From a checkpoint of a small image captioner.
Model: 9.88M parameters, encoder patch size [8, 8], decoder activation gelu.
Training: 21000 steps, batches of 128.
Data: trained on photos of plants and fungi (iNaturalist), 90422 training examples.
Rows from block 4 of the image encoder of a small image captioner, named by matrix and row number. Rows with one number belong to one neuron. Each number is 50 + 15 x the weight over its row's rms, rounded and kept within 0 to 99. All counts start at 0. After the name is the row's rms in percent of the matrix's.
After each neuron's rows are labels from the 100 images, of 14976, where the neuron reaches its highest value: "responds to" is what is common among them. Only what is clearly more common there than usual is listed. The data: photos of plants and fungi (iNaturalist).
# fc1: MLP up (encoder.blocks.4.mlp.fc1.weight, 1280x320), inputs 0-106
# fc2: MLP down (encoder.blocks.4.mlp.fc2.weight, 320x1280, transposed), outputs 0-106

fc1.138 107:63 47 39 62 75 30 39 59 90 54 60 54 27 53 48 61 09 31 38 38 58 63 39 36 46 63 52 53 35 38 38 29 73 50 56 73 49 55 39 58 55 38 45 67 61 39 26 99 35 71 45 35 38 66 46 63 53 57 31 20 11 37 37 43 65 75 47 55 54 66 58 65 51 43 82 69 71 93 46 39 80 30 50 52 51 39 55 17 55 53 21 41 45 53 47 38 42 55 61 64 60 42 25 61 46 81 82
fc2.138 114:55 67 23 58 53 55 60 54 51 57 56 48 54 73 44 19 67 68 64 48 54 55 48 61 59 42 50 42 48 60 80 56 48 62 23 68 64 38 71 67 70 60 60 36 60 44 45 24 53 77 59 48 46 41 66 17 42 44 64 67 53 41 57 54 56 52 71 45 39 65 35 49 45 69 44 34 32 48 48 36 47 73 48 55 90 55 35 39 33 47 64 44 52 41 60 36 60 45 49 31 62 71 84 37 41 20 46
responds to: class Liliopsida

fc1.507 099:48 34 64 38 66 53 66 42 33 51 45 47 53 49 45 46 59 42 46 32 58 47 73 59 58 87 72 43 29 67 56 50 51 49 57 50 40 46 56 39 44 48 43 50 35 83 65 37 78 25 61 74 72 22 46 46 41 37 62 56 59 37 34 33 25 59 85 36 26 62 57 57 33 44 49 85 53 38 73 75 31 73 39 52 49 59 41 73 22 58 86 44 64 38 58 38 51 61 40 39 59 47 70 25 65 66 47
fc2.507 097:43 69 60 32 31 52 73 46 48 33 47 49 77 50 73 58 55 71 45 56 53 81 39 78 64 44 54 41 73 61 69 44 47 42 66 59 61 49 53 45 38 55 60 48 65 53 51 26 48 58 40 67 40 32 61 34 82 45 55 20 39 33 65 71 33 31 68 48 36 39 50 58 40 63 41 44 19 54 39 41 12 79 56 53 39 35 44 52 50 45 54 54 42 47 37 22 52 35 54 43 76 62 55 42 55 59 34
responds to: order Asterales

fc1.696 115:48 50 56 58 77 48 59 90 47 32 66 66 32 35 47 40 55 57 49 82 58 54 31 35 37 20 57 46 11 36 38 36 57 41 67 42 39 68 45 33 49 28 45 00 67 46 55 62 27 44 62 49 70 41 72 31 60 32 56 23 19 47 41 25 33 61 65 55 47 55 40 41 45 41 73 64 38 39 35 36 36 40 44 37 50 54 42 42 49 51 23 39 55 25 38 58 37 46 77 55 68 37 60 38 54 60 60
fc2.696 120:60 63 28 61 70 44 56 52 42 39 55 56 67 71 49 29 52 67 58 41 64 49 60 54 55 47 51 57 50 63 69 63 46 45 32 53 60 42 65 47 45 61 37 56 27 51 52 14 61 56 45 42 45 57 41 51 44 39 71 81 30 65 48 65 60 58 50 42 42 57 36 39 48 69 39 38 38 57 72 53 62 73 50 44 86 43 40 45 41 59 63 35 44 62 71 50 49 54 30 24 59 60 88 75 55 33 55
responds to: class: Liliopsida; order Asparagales; family: Asparagaceae

fc1.110 120:39 35 13 46 25 50 35 52 66 50 18 37 54 79 35 36 43 30 57 44 36 63 70 43 60 56 56 36 52 43 52 75 41 44 46 57 24 24 40 49 68 74 42 58 37 41 18 64 51 37 53 47 46 59 52 55 29 50 45 60 41 37 61 55 74 53 48 14 47 49 60 75 31 59 32 55 50 35 51 38 83 32 59 67 67 66 69 57 31 56 33 70 08 65 50 54 45 47 31 10 22 62 50 43 54 25 51
fc2.110 119:60 53 75 66 51 33 36 29 07 41 33 59 51 51 68 41 49 74 66 39 53 55 37 73 55 60 13 74 54 73 47 55 54 29 47 67 54 49 61 13 27 45 55 57 44 61 56 31 44 78 63 26 44 62 33 74 45 64 72 59 48 52 44 77 61 58 35 58 68 48 26 51 73 84 42 43 46 61 40 70 27 45 55 54 30 26 50 34 50 45 67 27 62 55 47 72 75 27 29 45 47 53 66 60 70 42 43
responds to: family: Asteraceae; order: Asterales; order Ranunculales

fc1.540 069:75 65 31 24 63 48 28 43 21 51 57 46 45 60 63 61 45 34 60 60 44 59 76 41 56 85 50 50 63 21 52 69 52 40 66 65 48 45 52 52 69 52 43 67 54 79 37 48 58 32 45 45 53 42 48 79 53 39 33 79 60 43 43 13 66 45 68 41 30 72 33 35 12 46 63 59 47 61 50 73 40 62 53 63 37 39 54 48 21 41 36 53 31 40 55 81 33 63 68 15 29 63 58 34 46 72 41
fc2.540 059:45 53 63 65 54 73 51 39 53 42 73 39 46 61 34 69 16 38 46 57 61 56 40 23 47 40 58 65 74 63 57 52 56 64 45 40 43 59 58 39 49 54 63 55 67 52 54 56 36 50 31 34 28 48 49 43 77 44 12 16 50 67 57 58 41 47 46 71 61 58 68 53 31 58 40 33 53 43 61 74 50 65 63 64 29 64 35 25 44 42 61 59 62 51 65 34 52 37 58 46 73 47 36 42 63 42 66
responds to: order Asterales; family: Asteraceae

fc1.49 086:46 49 66 34 31 58 62 51 32 54 17 61 33 40 61 44 50 57 64 55 49 53 57 42 49 62 56 22 33 36 12 61 42 53 68 45 61 71 32 31 46 49 50 41 52 49 63 67 24 46 68 50 45 44 75 47 46 69 34 28 17 57 37 59 44 50 58 38 75 46 45 60 50 58 38 62 42 33 50 47 13 43 37 52 45 51 59 67 58 48 40 58 45 65 44 53 53 49 18 40 55 26 22 43 68 14 53
fc2.49 085:27 48 57 47 47 49 51 40 52 50 48 51 48 49 66 45 27 56 51 46 48 44 51 59 47 47 57 38 51 31 53 56 49 23 42 47 52 47 47 57 69 55 54 34 35 53 42 37 51 57 70 43 38 67 25 51 75 52 71 47 54 41 44 72 47 49 44 39 60 51 26 46 40 30 27 13 68 47 44 53 43 48 62 57 47 48 50 50 79 78 66 58 46 51 80 49 65 55 41 45 44 59 46 36 47 62 54
responds to: order Lamiales

fc1.104 089:45 43 50 06 18 58 45 39 23 49 26 42 28 60 53 39 66 60 55 41 30 42 68 54 63 65 59 34 37 44 35 67 24 50 47 52 66 42 46 37 48 55 58 63 42 70 40 55 40 36 57 63 38 41 46 48 32 67 36 67 44 53 29 37 59 52 33 32 40 42 53 64 24 58 28 54 52 28 73 60 52 46 56 56 52 51 58 50 09 36 45 47 18 59 60 60 65 44 30 32 37 57 27 36 56 21 32
fc2.104 097:67 51 56 57 53 55 47 51 45 44 74 49 82 48 61 38 25 54 66 45 60 61 48 48 61 59 40 65 41 52 55 48 48 46 44 64 43 46 64 27 47 59 49 60 43 50 56 13 84 51 53 34 52 60 53 70 64 62 72 43 37 30 56 50 73 63 31 48 47 54 58 47 66 57 57 40 53 45 39 77 29 52 60 57 53 49 47 62 46 51 36 42 50 58 69 48 43 32 30 39 44 55 79 49 47 40 57
responds to: family: Asteraceae; order: Asterales; order Ranunculales

fc1.570 123:35 54 23 33 36 53 44 95 38 51 09 35 50 63 30 49 48 11 45 64 57 40 67 30 65 52 62 44 47 31 19 74 43 46 44 46 45 51 47 54 64 66 45 64 42 44 30 56 65 27 49 37 47 63 68 49 50 60 51 66 46 52 53 21 73 57 45 53 67 42 64 54 22 38 44 59 48 40 56 31 64 43 57 52 39 80 54 33 10 62 31 45 09 59 41 74 43 45 45 20 49 57 75 32 63 19 51
fc2.570 122:62 57 66 56 39 45 37 25 26 34 51 45 71 68 60 37 38 71 63 40 60 62 60 76 79 57 28 59 72 73 44 54 57 39 61 67 48 28 64 12 31 55 53 71 57 57 57 36 64 80 48 28 56 58 42 76 63 54 53 33 38 44 44 68 55 67 46 63 51 37 23 50 53 82 14 35 45 43 38 64 23 51 71 57 35 42 45 43 43 35 51 50 56 79 64 51 62 27 33 47 40 67 48 59 61 41 50
responds to: family: Asteraceae; order: Asterales; order Ranunculales

fc1.143 094:49 55 33 50 21 56 55 56 37 37 45 36 31 60 62 49 57 67 60 49 16 76 79 49 57 55 68 22 49 51 67 80 42 14 44 44 68 32 45 65 70 75 55 46 37 59 37 69 34 47 55 36 21 50 66 51 36 72 43 59 45 44 40 31 69 40 32 22 51 54 43 71 25 51 35 57 41 49 40 50 47 51 46 46 74 54 68 55 25 55 30 72 20 58 56 65 47 54 31 17 44 45 40 51 66 28 43
fc2.143 091:55 45 63 60 86 45 39 53 31 50 54 60 62 32 97 38 49 57 77 43 55 46 41 48 50 48 25 73 30 68 52 46 35 20 41 67 47 66 68 33 41 57 48 41 46 60 70 36 37 45 71 40 39 65 48 88 51 77 97 47 51 34 58 48 50 62 20 59 57 48 45 58 76 90 83 36 39 48 35 61 20 48 59 54 28 55 53 56 53 59 54 31 64 37 53 58 52 41 24 53 42 49 96 48 55 54 53
responds to: order Asterales; family: Asteraceae

fc1.39 139:52 53 77 48 67 22 36 56 71 58 58 60 56 49 63 57 43 56 72 71 57 28 43 44 57 85 36 48 19 46 38 43 51 43 70 78 49 59 51 39 38 39 58 72 47 66 67 72 50 56 52 48 56 39 52 43 45 70 30 57 35 66 22 35 47 47 71 59 85 58 50 29 52 59 71 99 43 67 57 57 42 54 52 45 20 28 42 33 57 59 37 48 54 43 34 45 78 42 57 54 67 30 63 60 61 51 67
fc2.39 128:82 62 50 66 34 45 56 40 59 42 53 38 53 77 36 53 62 65 55 32 79 77 44 71 48 36 36 55 64 74 77 48 48 43 27 57 61 37 72 78 66 58 54 53 62 39 47 46 48 67 44 31 46 55 55 64 53 38 65 59 48 28 58 67 42 64 45 62 55 62 46 65 71 32 38 38 43 52 38 27 42 63 60 51 38 36 45 40 48 50 47 46 65 47 32 47 79 31 36 40 53 82 70 51 55 42 59
responds to: class Liliopsida

fc1.578 094:35 50 63 55 59 60 28 53 55 48 46 59 35 47 54 25 59 73 66 47 48 29 37 43 38 39 32 58 30 50 35 30 47 60 75 76 28 62 64 29 59 35 36 38 63 55 78 95 22 45 45 60 59 41 52 55 64 18 27 60 25 49 27 40 34 66 52 65 60 53 31 52 42 40 70 71 53 40 44 48 44 73 43 48 62 58 48 27 40 46 48 46 47 44 16 63 63 63 43 44 40 29 53 57 63 37 63
fc2.578 098:55 52 56 63 80 56 65 27 44 31 64 62 48 45 28 53 24 59 61 55 65 53 35 59 47 44 62 47 53 68 96 31 61 31 39 48 74 79 75 43 39 44 53 39 19 56 69 21 45 62 50 46 23 53 47 59 71 68 55 64 45 65 41 64 48 78 42 77 56 59 47 49 54 56 56 06 39 42 61 62 36 67 57 51 47 36 36 49 45 68 71 34 72 45 55 33 58 51 42 42 64 32 51 64 57 42 42
responds to: class: Liliopsida; order Asparagales; family: Asparagaceae

fc1.265 095:60 62 40 48 74 57 52 54 45 47 19 37 57 68 49 35 41 71 71 67 55 38 50 56 64 83 34 28 38 54 74 68 38 50 70 40 28 57 64 55 92 43 21 71 42 47 46 66 66 49 37 72 53 31 37 42 51 54 32 90 54 30 46 26 44 48 51 52 48 38 45 51 38 46 61 58 35 64 64 49 56 38 49 37 62 45 46 48 15 59 48 50 55 21 28 56 69 37 60 17 41 57 61 66 72 27 40
fc2.265 090:45 64 83 37 43 61 44 40 59 31 38 21 84 79 81 61 56 54 66 57 46 75 75 70 77 65 51 45 64 41 84 72 34 29 29 43 77 10 62 81 49 60 33 56 61 65 50 50 68 62 45 50 28 56 72 49 18 61 63 57 64 55 48 30 52 41 48 38 52 62 48 49 48 67 28 26 37 60 33 44 41 72 59 55 40 41 63 55 35 50 30 75 45 63 59 47 51 49 50 45 65 79 45 49 33 45 45
responds to: order Asterales; family: Asteraceae