Weights of a small image captioner.
Model: 9.88M parameters, 64-pixel images, encoder arch resmlp, encoder norm layernorm, encoder activation relu, encoder patch size [8, 8], encoder layers 10, encoder width 320, decoder norm layernorm.
Rows from block 4 of the image encoder of a small image captioner, named by matrix and row number. Rows with one number belong to one neuron. Each number is 500 + 40 x the weight over its row's rms, rounded and kept within 0 to 999. All counts start at 0. Numbers have three digits each.
After each neuron's rows are labels from the 100 images, of 14976, where the neuron reaches its highest value: "peak at" is the part of the image that holds the peak; "responds to" is what is common among them. Only what is clearly more common there than usual is listed. The data: photos of plants and fungi (iNaturalist). In brackets: how many of the 100.
# fc1: MLP up (encoder.blocks.4.mlp.fc1.weight, 1280x320), inputs 0-106
# fc2: MLP down (encoder.blocks.4.mlp.fc2.weight, 320x1280, transposed), outputs 0-106

fc1.179:523536504414492512507560448466422490497484463522536456480524519540543517541525468514443481444533487521504481524538534422453511486520500523551481508461459452514412517499486542500501436534424417518526535529497459540480451564469526458480539498461525464510449565520468449521457522485513511554503447450452475489505475509402437
fc2.179:543507518447519522532524526531473494518520489547430504535467500565483471508512520502532455490496494554466551521469564444449561573544481485491411484461491446498531443534504477475448489447501495509597473499464463539464485523494452521473537538434533517601445519496478498528512495502524530445473536484472478525547457424508542
peak at: centre (42)
responds to: order Asterales (42); family: Asteraceae (42)

fc1.662:486464529450447536502501411469435493500551521511463506480517506508555501535562551472493524424506474446497475580557496473485501487481538514599498499458490503505464439506500504453537496507466503501521453486518444495507461467427475517515497412460491507505523556505512501427478508460512472552523501449442528503408524490414510
fc2.662:523495497550507502500474483504542485538459488514426507558507502515509515507513500459497494517466491507477517488454510443521501495512486529497417569526500472518482516506571500494505469483494494503483505507490510503496506481514420502496493532480500494513481498504481478517536557493488625507493487525486479501585475524521511
peak at: bottom centre (76)
responds to: order Asterales (27)

fc1.113:544561460471485508459459454439485492507501591469549440507489478591550466577524496491413540451511493442531566475459556490496507495520492552478489469528448509478473517514480503492519440555481436532476487453440531545554517573532555510515519477598585513549511497529457431501453482465551489514481475442437460427506528596463489
fc2.113:534498513539493525537553463475482479484525508569496558517471510546505483493453480554502459500524493562472494462519530485502531479528554469552448455537506469484543533528497484469513515432571568474554486533533463490528452450520481490475503513400537501499431489496461484499505527512490534494576498500475483519534498505459478
peak at: centre (60)
responds to: order Asterales (38); family: Asteraceae (38)

fc1.24:516517486441527501537500494497427470458462482450469445462448470521491491519532544448448530515499501487540473480482477494492502471433475464465592503478469495461504464442501504500418412470458454469531478459424442499500455527558553562547491487440566471506585525519501451468489542446475519483520583472493464500477539462506497
fc2.24:524535471550554470492542495476421485531562422404441539488510481519524530480504494494510472585500501555488527530499528500476517526521498456484427510637475453541511557463518500535537456540477539580561559510505513459494492555474465486473528462489520513550524466507409489513502470471494565485495528555456569529514509503502457
peak at: bottom centre (29)
responds to: order Asterales (27)

fc1.720:493510538491442538534461479546468482442504517462445419476517401551511465462541564476473539481484536517499512671530512506479511505456474529461571488529471489430543496527463518464427505532492426527529520494555476529507469593517579497450462560489561467546504556513491409451468482480521485541518532513469524484406495486522467
fc2.720:457463503535482521463509479513506484495557564456413457559444452514533455499478525498522510503525492446462526468482477457520571474497543476507440482464507466479525452513469515513497537490571456490540453461520491506491517563467470522458478496526442488541498522559490534467494520480515537484444499543452478519584478514475557
peak at: bottom centre (26)
responds to: order Asterales (27); family: Asteraceae (27)

fc1.521:454517470429484569486493521493478479516503531402468544514546407548494504526540511445463452532598430466513484471451478491585532456464537497482627495476493500471525556509453473505470469452506482512439523452450464473477408527529532459508515479428506433472530545528535449459448544420500509475512541527433439530512472510485530
fc2.521:560521466509535517496501492516451511587492590487566535579528509522493588511485495540510451472545473485450524506503480553462503474486548427480472451510504480526540563541516578618496484469525502501530452499465487470587543540536455504508430441483490511457463518502523494439442495494510482507515463469495500527628514472534500
peak at: centre (52)
responds to: order Asterales (35); family: Asteraceae (35)

fc1.725:503518467428508574469488546500463474552532518453533533575514484500529500541563428499453471519589426519539508414437532506537545507538525475498520558477493534559444518491393426485564467484442460497482593498434509519483439544471541463431513465543564484541482489467570459497487497461529454475579502511435488572587485469454514
fc2.725:555514545512478528468521579497487483575504488552487555447507500560480552501448477525531444543462513607469476553489491568453485464546568451495510499519445484485534567490520463486457472477521540448553485536480475507527497513476477508494488492432504520504443555498454473469443503530535515435512464521520535534498542442485539
peak at: centre (40); top centre (30)
responds to: family: Asteraceae (31); order: Asterales (31); order Ranunculales (29)

fc1.524:440557476501485545532526456469494489457455518464495512469560502496478463498436500416480542472470451473533426441458502415475449470425395532516519508453475594453389513482519413473484438509467460416464470523461470520525467449506490462462487484559540476492575557488456443549500501474480479561491486497509498486470533525468454
fc2.524:446502523503525524473502504465546542508499513531417534535509519474502502490526460497522526548468516422520517545490539440538516476434489537540449461528552490455520479518550496499439495520491516469490513544471528493472515550515421454475502558453526515522490499524505484518538527521544461477471489463440541529542480469486517
peak at: centre (50)
responds to: order Asterales (30); order Ranunculales (27)

fc1.367:502560428476493523409525565478468480524545409440485424525537433530536451520510523515464529483609497503508522490488507508508489465508518422455568529459476462545551514515443487431505435544472487563492543459503500521509470571486551508497486498538438520567545558562521495512456571459525487529483513454473457525466471512462564
fc2.367:557506514539531447535499439476413496489464499521494520452529542571461501515472454513503538474456498467497563512551490447473470497524507486537470535575470482523546463577583493519476442430479503499562491577556431432473547498486507542457472470429485538478469485411509575498455433517464510546575503524563447512502516518555504
peak at: centre (29)
responds to: order Asterales (29); family: Asteraceae (29)

fc1.356:557562499423499487480536522459487479496527545504478415570545502496520435552522480492474480438514491477568551475464546479550485574581500516471576502516507508499466531518488539511541462491419428534496487504480533521477512519505534499452504496605559560553503533488491443513475508503488493535464469481409524558569496536520501
fc2.356:549471478489492535485512488490482526463489520578511503493471526495486520447477517536488400485484527619473555534488516519481518549532551519528476449522500482535480500470502465454551579487551462504549524526552487509492481502519452449500487482475529494516515507472457484459544521521517565472541466524489528484538478447469491
peak at: centre (50)
responds to: order Asterales (27); family: Asteraceae (27)

fc1.29:441596447444461614492536556481516440510539498415490504503548449506520473537460495423482463550592434518542494477414548512588525490486529452447610494448536491474494565512485468511528485502470444510478522489445467494498400498482540478503501477484541446520554560516538462480415569520498509514533513534443443557508526527475554
fc2.29:527528544491504530498554546508483471572539571487526550510512531535508555542452503476541413482538460538464470554500494549464497486508569456527525526491487507534554571528516533610513478450449467474577441522489467477543513520483381535518487430444478535526457516440514500438429496538503551483544470498548502559563465459544537
peak at: centre (60)
responds to: order Asterales (36); order Ranunculales (25)

fc1.320:531521494490542507434471534473513486536545513488470464578541518477522493516596437520479472514507533495558537453489512494567481553585500481482557516509517520483501488524480555508562506538438409549507473519459550547483545544517522501450499526595496527556540513510514437497498494525492485474508451520462498523549518520522517
fc2.320:528469502528490522462538499527503516453480514516542519503481484507489521475450487539506391498492546602482540528454522532480524544539540488497536454520488445542505537450474442491579580508526456512489504533563527516474476491520483474518510498499513489493498509478450492483540495516512554467530505548468515498513494472453500
peak at: centre (41)
responds to: order Asterales (29); family: Asteraceae (29)

fc1.5:551530502498445524514444354483433501501496461480467488490543481536524493526548574492478548442541527480448507606581506455495515546470492529549507542567434486495526500581525558437520500538447486520585477543547426501505469523455509550486510500484526480526508538472485504405485443493517509602526504475509491467400522524489460
fc2.5:516489483533477492510488500508533498557446480504458495543499498520500496510510512483482513517451517501473541484460497477506504478522506487471425588520498460523471525504536473482481470482482484525482526510475516482481509492497459535489464548470516496510516497504485518512514546481487619495495492512503495497580474524527512
peak at: bottom centre (58)
responds to: order Asterales (27)

fc1.388:460555492477474535531498503485443455524534495486495479424433441546587487519524566409485526530523459482511501494467519512473566430477423527522523508476434524462468499474445427431524466450456460505472533446492516491469416516462518496540576504505575462496553493517463425544474538457447496480494566463524437496475489479472458
fc2.388:455536528464490592524516523518503511472458582553524430493502456474463514500487523521508506512557504477473457456489488495577522538418527532475497480462535553434518480504545547548472566459561496448526485462451502592504442510603484517491455480457517475503502573512538448596461537455505507504444511449449501492621488517518464
peak at: centre (43)
responds to: order Asterales (29)

fc1.290:539530468464526528416542525495507490539537517521486511559492504500534493547576459532467469462493524498549564415456504498518472495573510489457589491488482524497526500509503514469531474517480397497516474493442544520535502541570529496548495460562519519543511497524447446460449479469505460511474477471431475533584512569485555
fc2.290:546499507508483475495513508501458506508517489515495552529492521527493526488503451516516427555513509553475542550468545518450570519535530462502459471566514445495512523466450499475546523492538523524536533518552530466523515498486462469467483495460522544489489477496432475483508522510527527439558480454472528523507473487430507
peak at: centre (40)
responds to: order Asterales (34); family: Asteraceae (34)

fc1.53:465491510441478572508446521462554488550509550450523526504489452553540504523514473461434491544547460490515498491444552488543527470453510514517568500444529537541486506542462417551483487445467485450441532452437485481493437485483543494473528527480560453520518526536565485482497539467510518497545566490451431520516485494539568
fc2.53:560538432480528531546532536510479528545465529530465531479527504484445600546437501521526434477514492513510469456496459552471470489525553418439514510551512546491539528510612535540444458444569533468512458535468516518572498499537389524497428434462502495488488511466551483481462483507532510447482455511515525526562543476537522
peak at: centre (33)
responds to: order Asterales (35); order Ranunculales (25)

fc1.178:527483505489518503504533501487525470474513424477485471548514515513505484523612526510467509574578480516616468502460528462521485472526506490514506524438468515531442524496476516394539464484463472503494606518450523497488448496445616513485501525478505503513498549512559432529464490538479458483500508516483455532520501514530465
fc2.178:521488557451481508497467486511571474530516532531488534463523572501486582570474540492527556490443495482518429511491498505440492519440480461529375565465486487459486505507590464453489474495470477446503504550476502482503494419447428510505557529522525581543442567404483482519531513522493524428511473503493535511488523508514540
peak at: centre (41); top centre (31)
responds to: order Asterales (28); family: Asteraceae (27)

fc1.522:461534492489489508508485446479543478522530494526532499447471449511562471506546562431486519529560493474500457453457507444462522481484418521544476525447425532511453492494448416402563464429474420513500527419451512511472430462471488495534566554519454472508567498531475439556516490472447526441448540475487433465529506506494459
fc2.522:489519527454433531455495504513504472466477596562525458529485454485507494517515545525566536512567548427498540503426496494523545569449531537468490467491580529409520474527533541524423558506550486433473443483449531583516511560536406506498446494468557530553499535524532482553480552457560503518445491462464499487555484519483487
peak at: centre (37); top centre (33)
responds to: order Asterales (29); family: Asteraceae (29)

fc1.429:465521425458465499418538585538433483517565457445536414544470476452567516517524473449539504478540458565489507449438512526531529490498460487393507559448524479505480487488453481478601513524479471548503499460506514521515415517455487511485543497581469519530543518517520453543483571419548487518505512459425437553516447511373494
fc2.429:564516525502464496491470423471440465518480529453465543478524470523506531569510463505576570502533495449476528523428508396426495510546476537518533549588490489442525523586494518522463449473466533496501460532525467421511490595427466502481453530410522523494471497476531519499517484517581523563557487453554468546447554525492469
peak at: centre (49)
responds to: family: Asteraceae (32); order: Asterales (32); order Ranunculales (30)

fc1.378:520498531477574470513532437483465462465475475512539451552538531462497546542559479455425499450521479518544470411518515467529445507456464501463500538438478571548414553469513548500572481474493427406534540519479497529496489505557539478451523477473487500509465501444526397540481497447445475558476475527414509538606506541472424
fc2.378:500527477442476500482463529511533492555569509447503577560506537535485554550513531521544499586490499513481521593479557548460505567524444508523503466560474475473501510487479443491549427539493505474519513511498540463494455564450414477477457502507581573571490460470457468521563531499548477482502467463449559525505519468438496
peak at: centre (29)
responds to: order Asterales (48); family: Asteraceae (48)

fc1.105:486507502483435485512426427526410482502524456490520476505492452518542488496542527492522476464486493530472560585560550438526558565542468592541459527539487470466466504534482502439560548492429496593531523490533464526450422537410484537514518553508571482543462489491470470505517515475541540519557497470463503494403488487456405
fc2.105:480498511518481502464491487472525484481451439498445442515517467543528492503516485535533498569469537493503545479440519450516495513592514499483448600570521456453473541499530516501457462470505522555496545497493545502477521565473546506448476524462489502523532482513483530510548519515560609548475481531478514508534485484477479
peak at: centre (33)
responds to: order Asterales (27); family: Asteraceae (27)

fc1.363:471531451517475518580472468473566509505530477463529550520505468549534505552538598464482574528553488463517487450497538475509522516426487568494523492463503522516437512516492479498547496491510481481486520444421502494537445509456548518489514574477553478519622514546561426490513518488502492517468531476481450467525516550506500
fc2.363:481486528477448470485500545480478479505474675543536549562471499481503534507502500519546419477517491470494520535503465546512489539468550475510457446503603505489500526491529563550446524509545539457434463479476523481528520520493440491512453531429494543487445501518519520530528568452545474477503481435522553517515419493498530
peak at: centre (33); top centre (32)
responds to: order Asterales (30); family: Asteraceae (30)

fc1.489:556508558473468507508466398475424519478485515460468531490467503488514508505609537465475547450503489438455500565553477455470528504496495527550492559499475493516526421545499497461531534510462505504581460526555410480497498510446495530521554466444507504513547546469499484413517461470527505587579486442482514482417491527494492
fc2.489:496515469540496485498500506508536498562451470503457484561496505545509504504522501474466512516471508518487526499458522461490505492519492506481421573525506475523501525473535503487490486487476482515481531482484539519511500486511440520491482546468518499517491489511486511532513555475487616502499496502502503484592476510506495
peak at: bottom centre (85)
responds to: order Asterales (27); family: Asteraceae (27)

fc1.72:470561426436515504521527519491505476502476542454536468535510504550476464552543571460471470492532437463528496510433551493512471500527450544499546528466448533466437527523493508538531410417469468523442464464472486496504409536542537504499484514438579468547484552488549437530531530475506523465543518461436441527558508520511531
fc2.72:588545494450553512486521584510511458553484437523522503510504544479514540577510493511510418516470478613478541494459539542452469539526510440468530541546440535541558542505508475529485478479438527486581487543443506515523554503513440548528502493544491535534481491456466469481494454526519489434545452480477548557512553477511528
peak at: centre (55)
responds to: order Asterales (27)

fc1.745:492518507439492542535532424450454483506494484472454509483494485533549497537550542464432470453547491462506461529537533446481531503456524521525500522477498489545500444453506507500523528472459504536574460491538394483520465468461473516483508469450443482493573599483455417469505516460473493554523521482461501521461515480479475
fc2.745:514495462523515505501505508500526514545450500505449516553520508514493513507511485488510519493470500498463500495457515465507503497512471523482440553519537492514488518494544492491506484515486502485484507510487492500512501476518385532498485535474507468516500498508478524507520563478495619517496471502488482490578471496505497
peak at: bottom centre (59)
responds to: order Asterales (31); family: Asteraceae (30)

fc1.45:517498434467454538453537520498396481504541462439502467524497468513579503527540526481489495522586465502495532491470496480521563494523449503433556539472490510485520536481439519499584473499491475565509501447516474533529430558440514511429502463557478513537551559531540405509462550423554491549519458416376448515491487511423466
fc2.45:559494534552500443495440419456485499560504528486503544534465517537482536517517421534488579516488527443493546513498531450444500474533498545534433512583529439504533479564515533547477480503503575552521446510523491424503578559476486510507469530426491522478471440516484520495522460543529516524519442452517471511547531554497505
peak at: centre (36)
responds to: order Asterales (31); family: Asteraceae (31)

fc1.526:520543484469514491497580517515382490486491462463551418497506481540533437534463525521484465500502511493484474537508471489472467467502494544447475521462490470468474505448531557484580454491488486566535505499529463504470462459541525497442473446440499494501510594521407472574473545436467570530491501445476472479518486462438509
fc2.526:455546521443506487506478472497512507541483526530497453563523485508513451517478467511541544436474503461582535499419565372419517523565473529528399525529546513501480512526504493529457509468496491539509575512455497533495451530513416464459488576383560536536494480508476450471524555491482570531491493487482484525549437512516425
peak at: centre (39)
responds to: order Asterales (32); family: Asteraceae (32)

fc1.435:461464474498450494511434457487493460489512555501529472530500438534522477503464527437505501486528501458474496543430527481580558499522465601547522477505479469453468555543481518497502479434453481554479495489490456532464384511461515452480521513460597459489404475514501418574456523412518509554484522489386492507474488543457454
fc2.435:503489494533555527459470443463545533551448507494433482552491522515482508512514462549484560516504500505498534427509529420432506524506486485527426568531531473507526489576543507572455495450541543578551432528492504496536551582528486489456468614453485518519521505493542497448519448503518580519427447460520488496573536505476479
peak at: centre (42)
responds to: order Asterales (32); family: Asteraceae (32)

fc1.270:552501438474468484451516561485497464506566467458507445503479458572530439508538498459466499463544506494515555490495488497547527508511520482453508509413498447584500460509430476437555510476474469589517574443479528520485468488514551515467520521499521508549495535500500491521418520383473467544475593497419480512490425504489515
fc2.270:546509540550499483507493473466496477543536465517404587493478543521457558522510408524569573503444526509476488488538484472443449474535489477518464541557488465503539463542594507492459450480494567472523479618526463438563519538464477519481495482455476543485426516476459516446523441563508505487569462487517482516467506524517512
peak at: centre (38); top centre (34)
responds to: order Asterales (27); family: Asteraceae (27)

fc1.112:479487527488470516486501486497433469460518518454472483483491376540565479483537569479502483585549483467462501541490461527564544553457543562459501497497521488463445482434434486466561540482453465500467528410488499497429384525483524458513470520465555453509549515521477453508464551406478554552481567501416505501494453474520437
fc2.112:470504567510514506507451474492485519530490635467463519566490450514470528479528487556482561565532504438438505536513485498488533454438500533529447440536570471415541470529534550545486538479540484500494480487498534479485514532551450464539429514427515482489479471496499537517526490527442566516475493474504525466570437503549479
peak at: centre (38)
responds to: order Asterales (30); family: Asteraceae (30)

fc1.664:535519462436552492465495464516518497487500547466508469552517486454530517532498505529498454496483507547527517514480538499485472543501486537502554463514461536508452545483486527566551489526480459476551509507430528525505440561544548444515509496488612527547460533526470388454467497453532474510448496512347516510532536492511487
fc2.664:582538532485497482520516460462434439514539547509522525465526491527516560571496508486518464523544463481462566545463491490395518470580474495503474552568465477497484538505527546518561459497484495516550463528507472440523490558480444512463451482453529515500464467479509474516479491518512550532537466479473499526500521532480463
peak at: centre (27)
responds to: order Asterales (29); family: Asteraceae (29)

fc1.630:513541519397469556467507390476486497446469548472544457506516514501584480540498493472489491470546479487492524491473543430485515563517513546476514551432520542496374517498517483491545514510354398501461495489481535531430476465489470539460543520516525480532528613481510423537535524471515536555530473453488414459493473510468486
fc2.630:497497503491513519476591543528530500506469565547490518520485505470463499541460526565503457505467482556497527527466524483527485549494556475524462514421487532477536470515550486509482550491499474502494441515475469523455479480537399524459478543443538516543538584444524481513542493476520593469482492508544520500581505432501526
peak at: centre (61)
responds to: order Asterales (27)

fc1.557:503528463406473573512481474504459472500496555455519498512500486531481507540494514448485441478556450461522491518455511491588515502522513524531621484470493536467508559509497517516498437431459478496465467514443441503486403510499530485482515464414565489511455544492580457503493529462525538494585499507404445540513506520487556
fc2.557:570544459475527535491509535506537500579460544525494507537496525483486534547456511562503408493527492531484522502459513526446490510515541454482472500516472497516549547521524544650476444446480522495523448527425504502562520552518415533511449499455507521500477533487543482444443496534564488447509426457476531550598524438536548
peak at: centre (35)
responds to: order Asterales (27)

fc1.765:515450512437564551483520430503496454476508453521475451515488477474554515485621565512466509509549510528515482517502534488523496474484495545494474518430496477536484499424471485445482509517500458491450632466486553483499461467543572504480499544455486529552510527496546431507563518532436505515460552534443514507600441508580478
fc2.765:488527479443447550534446532462530405514619542489435543493509535512447581559514522471571565472505492478508473488466496483449504513522514495500443518522516540448520431476589494406458487524507500443505452534465507482536444512418387495467491536530568555544477540469502452507528553504544493397487458491461535559492504517469501
peak at: top centre (33)
responds to: order Asterales (29)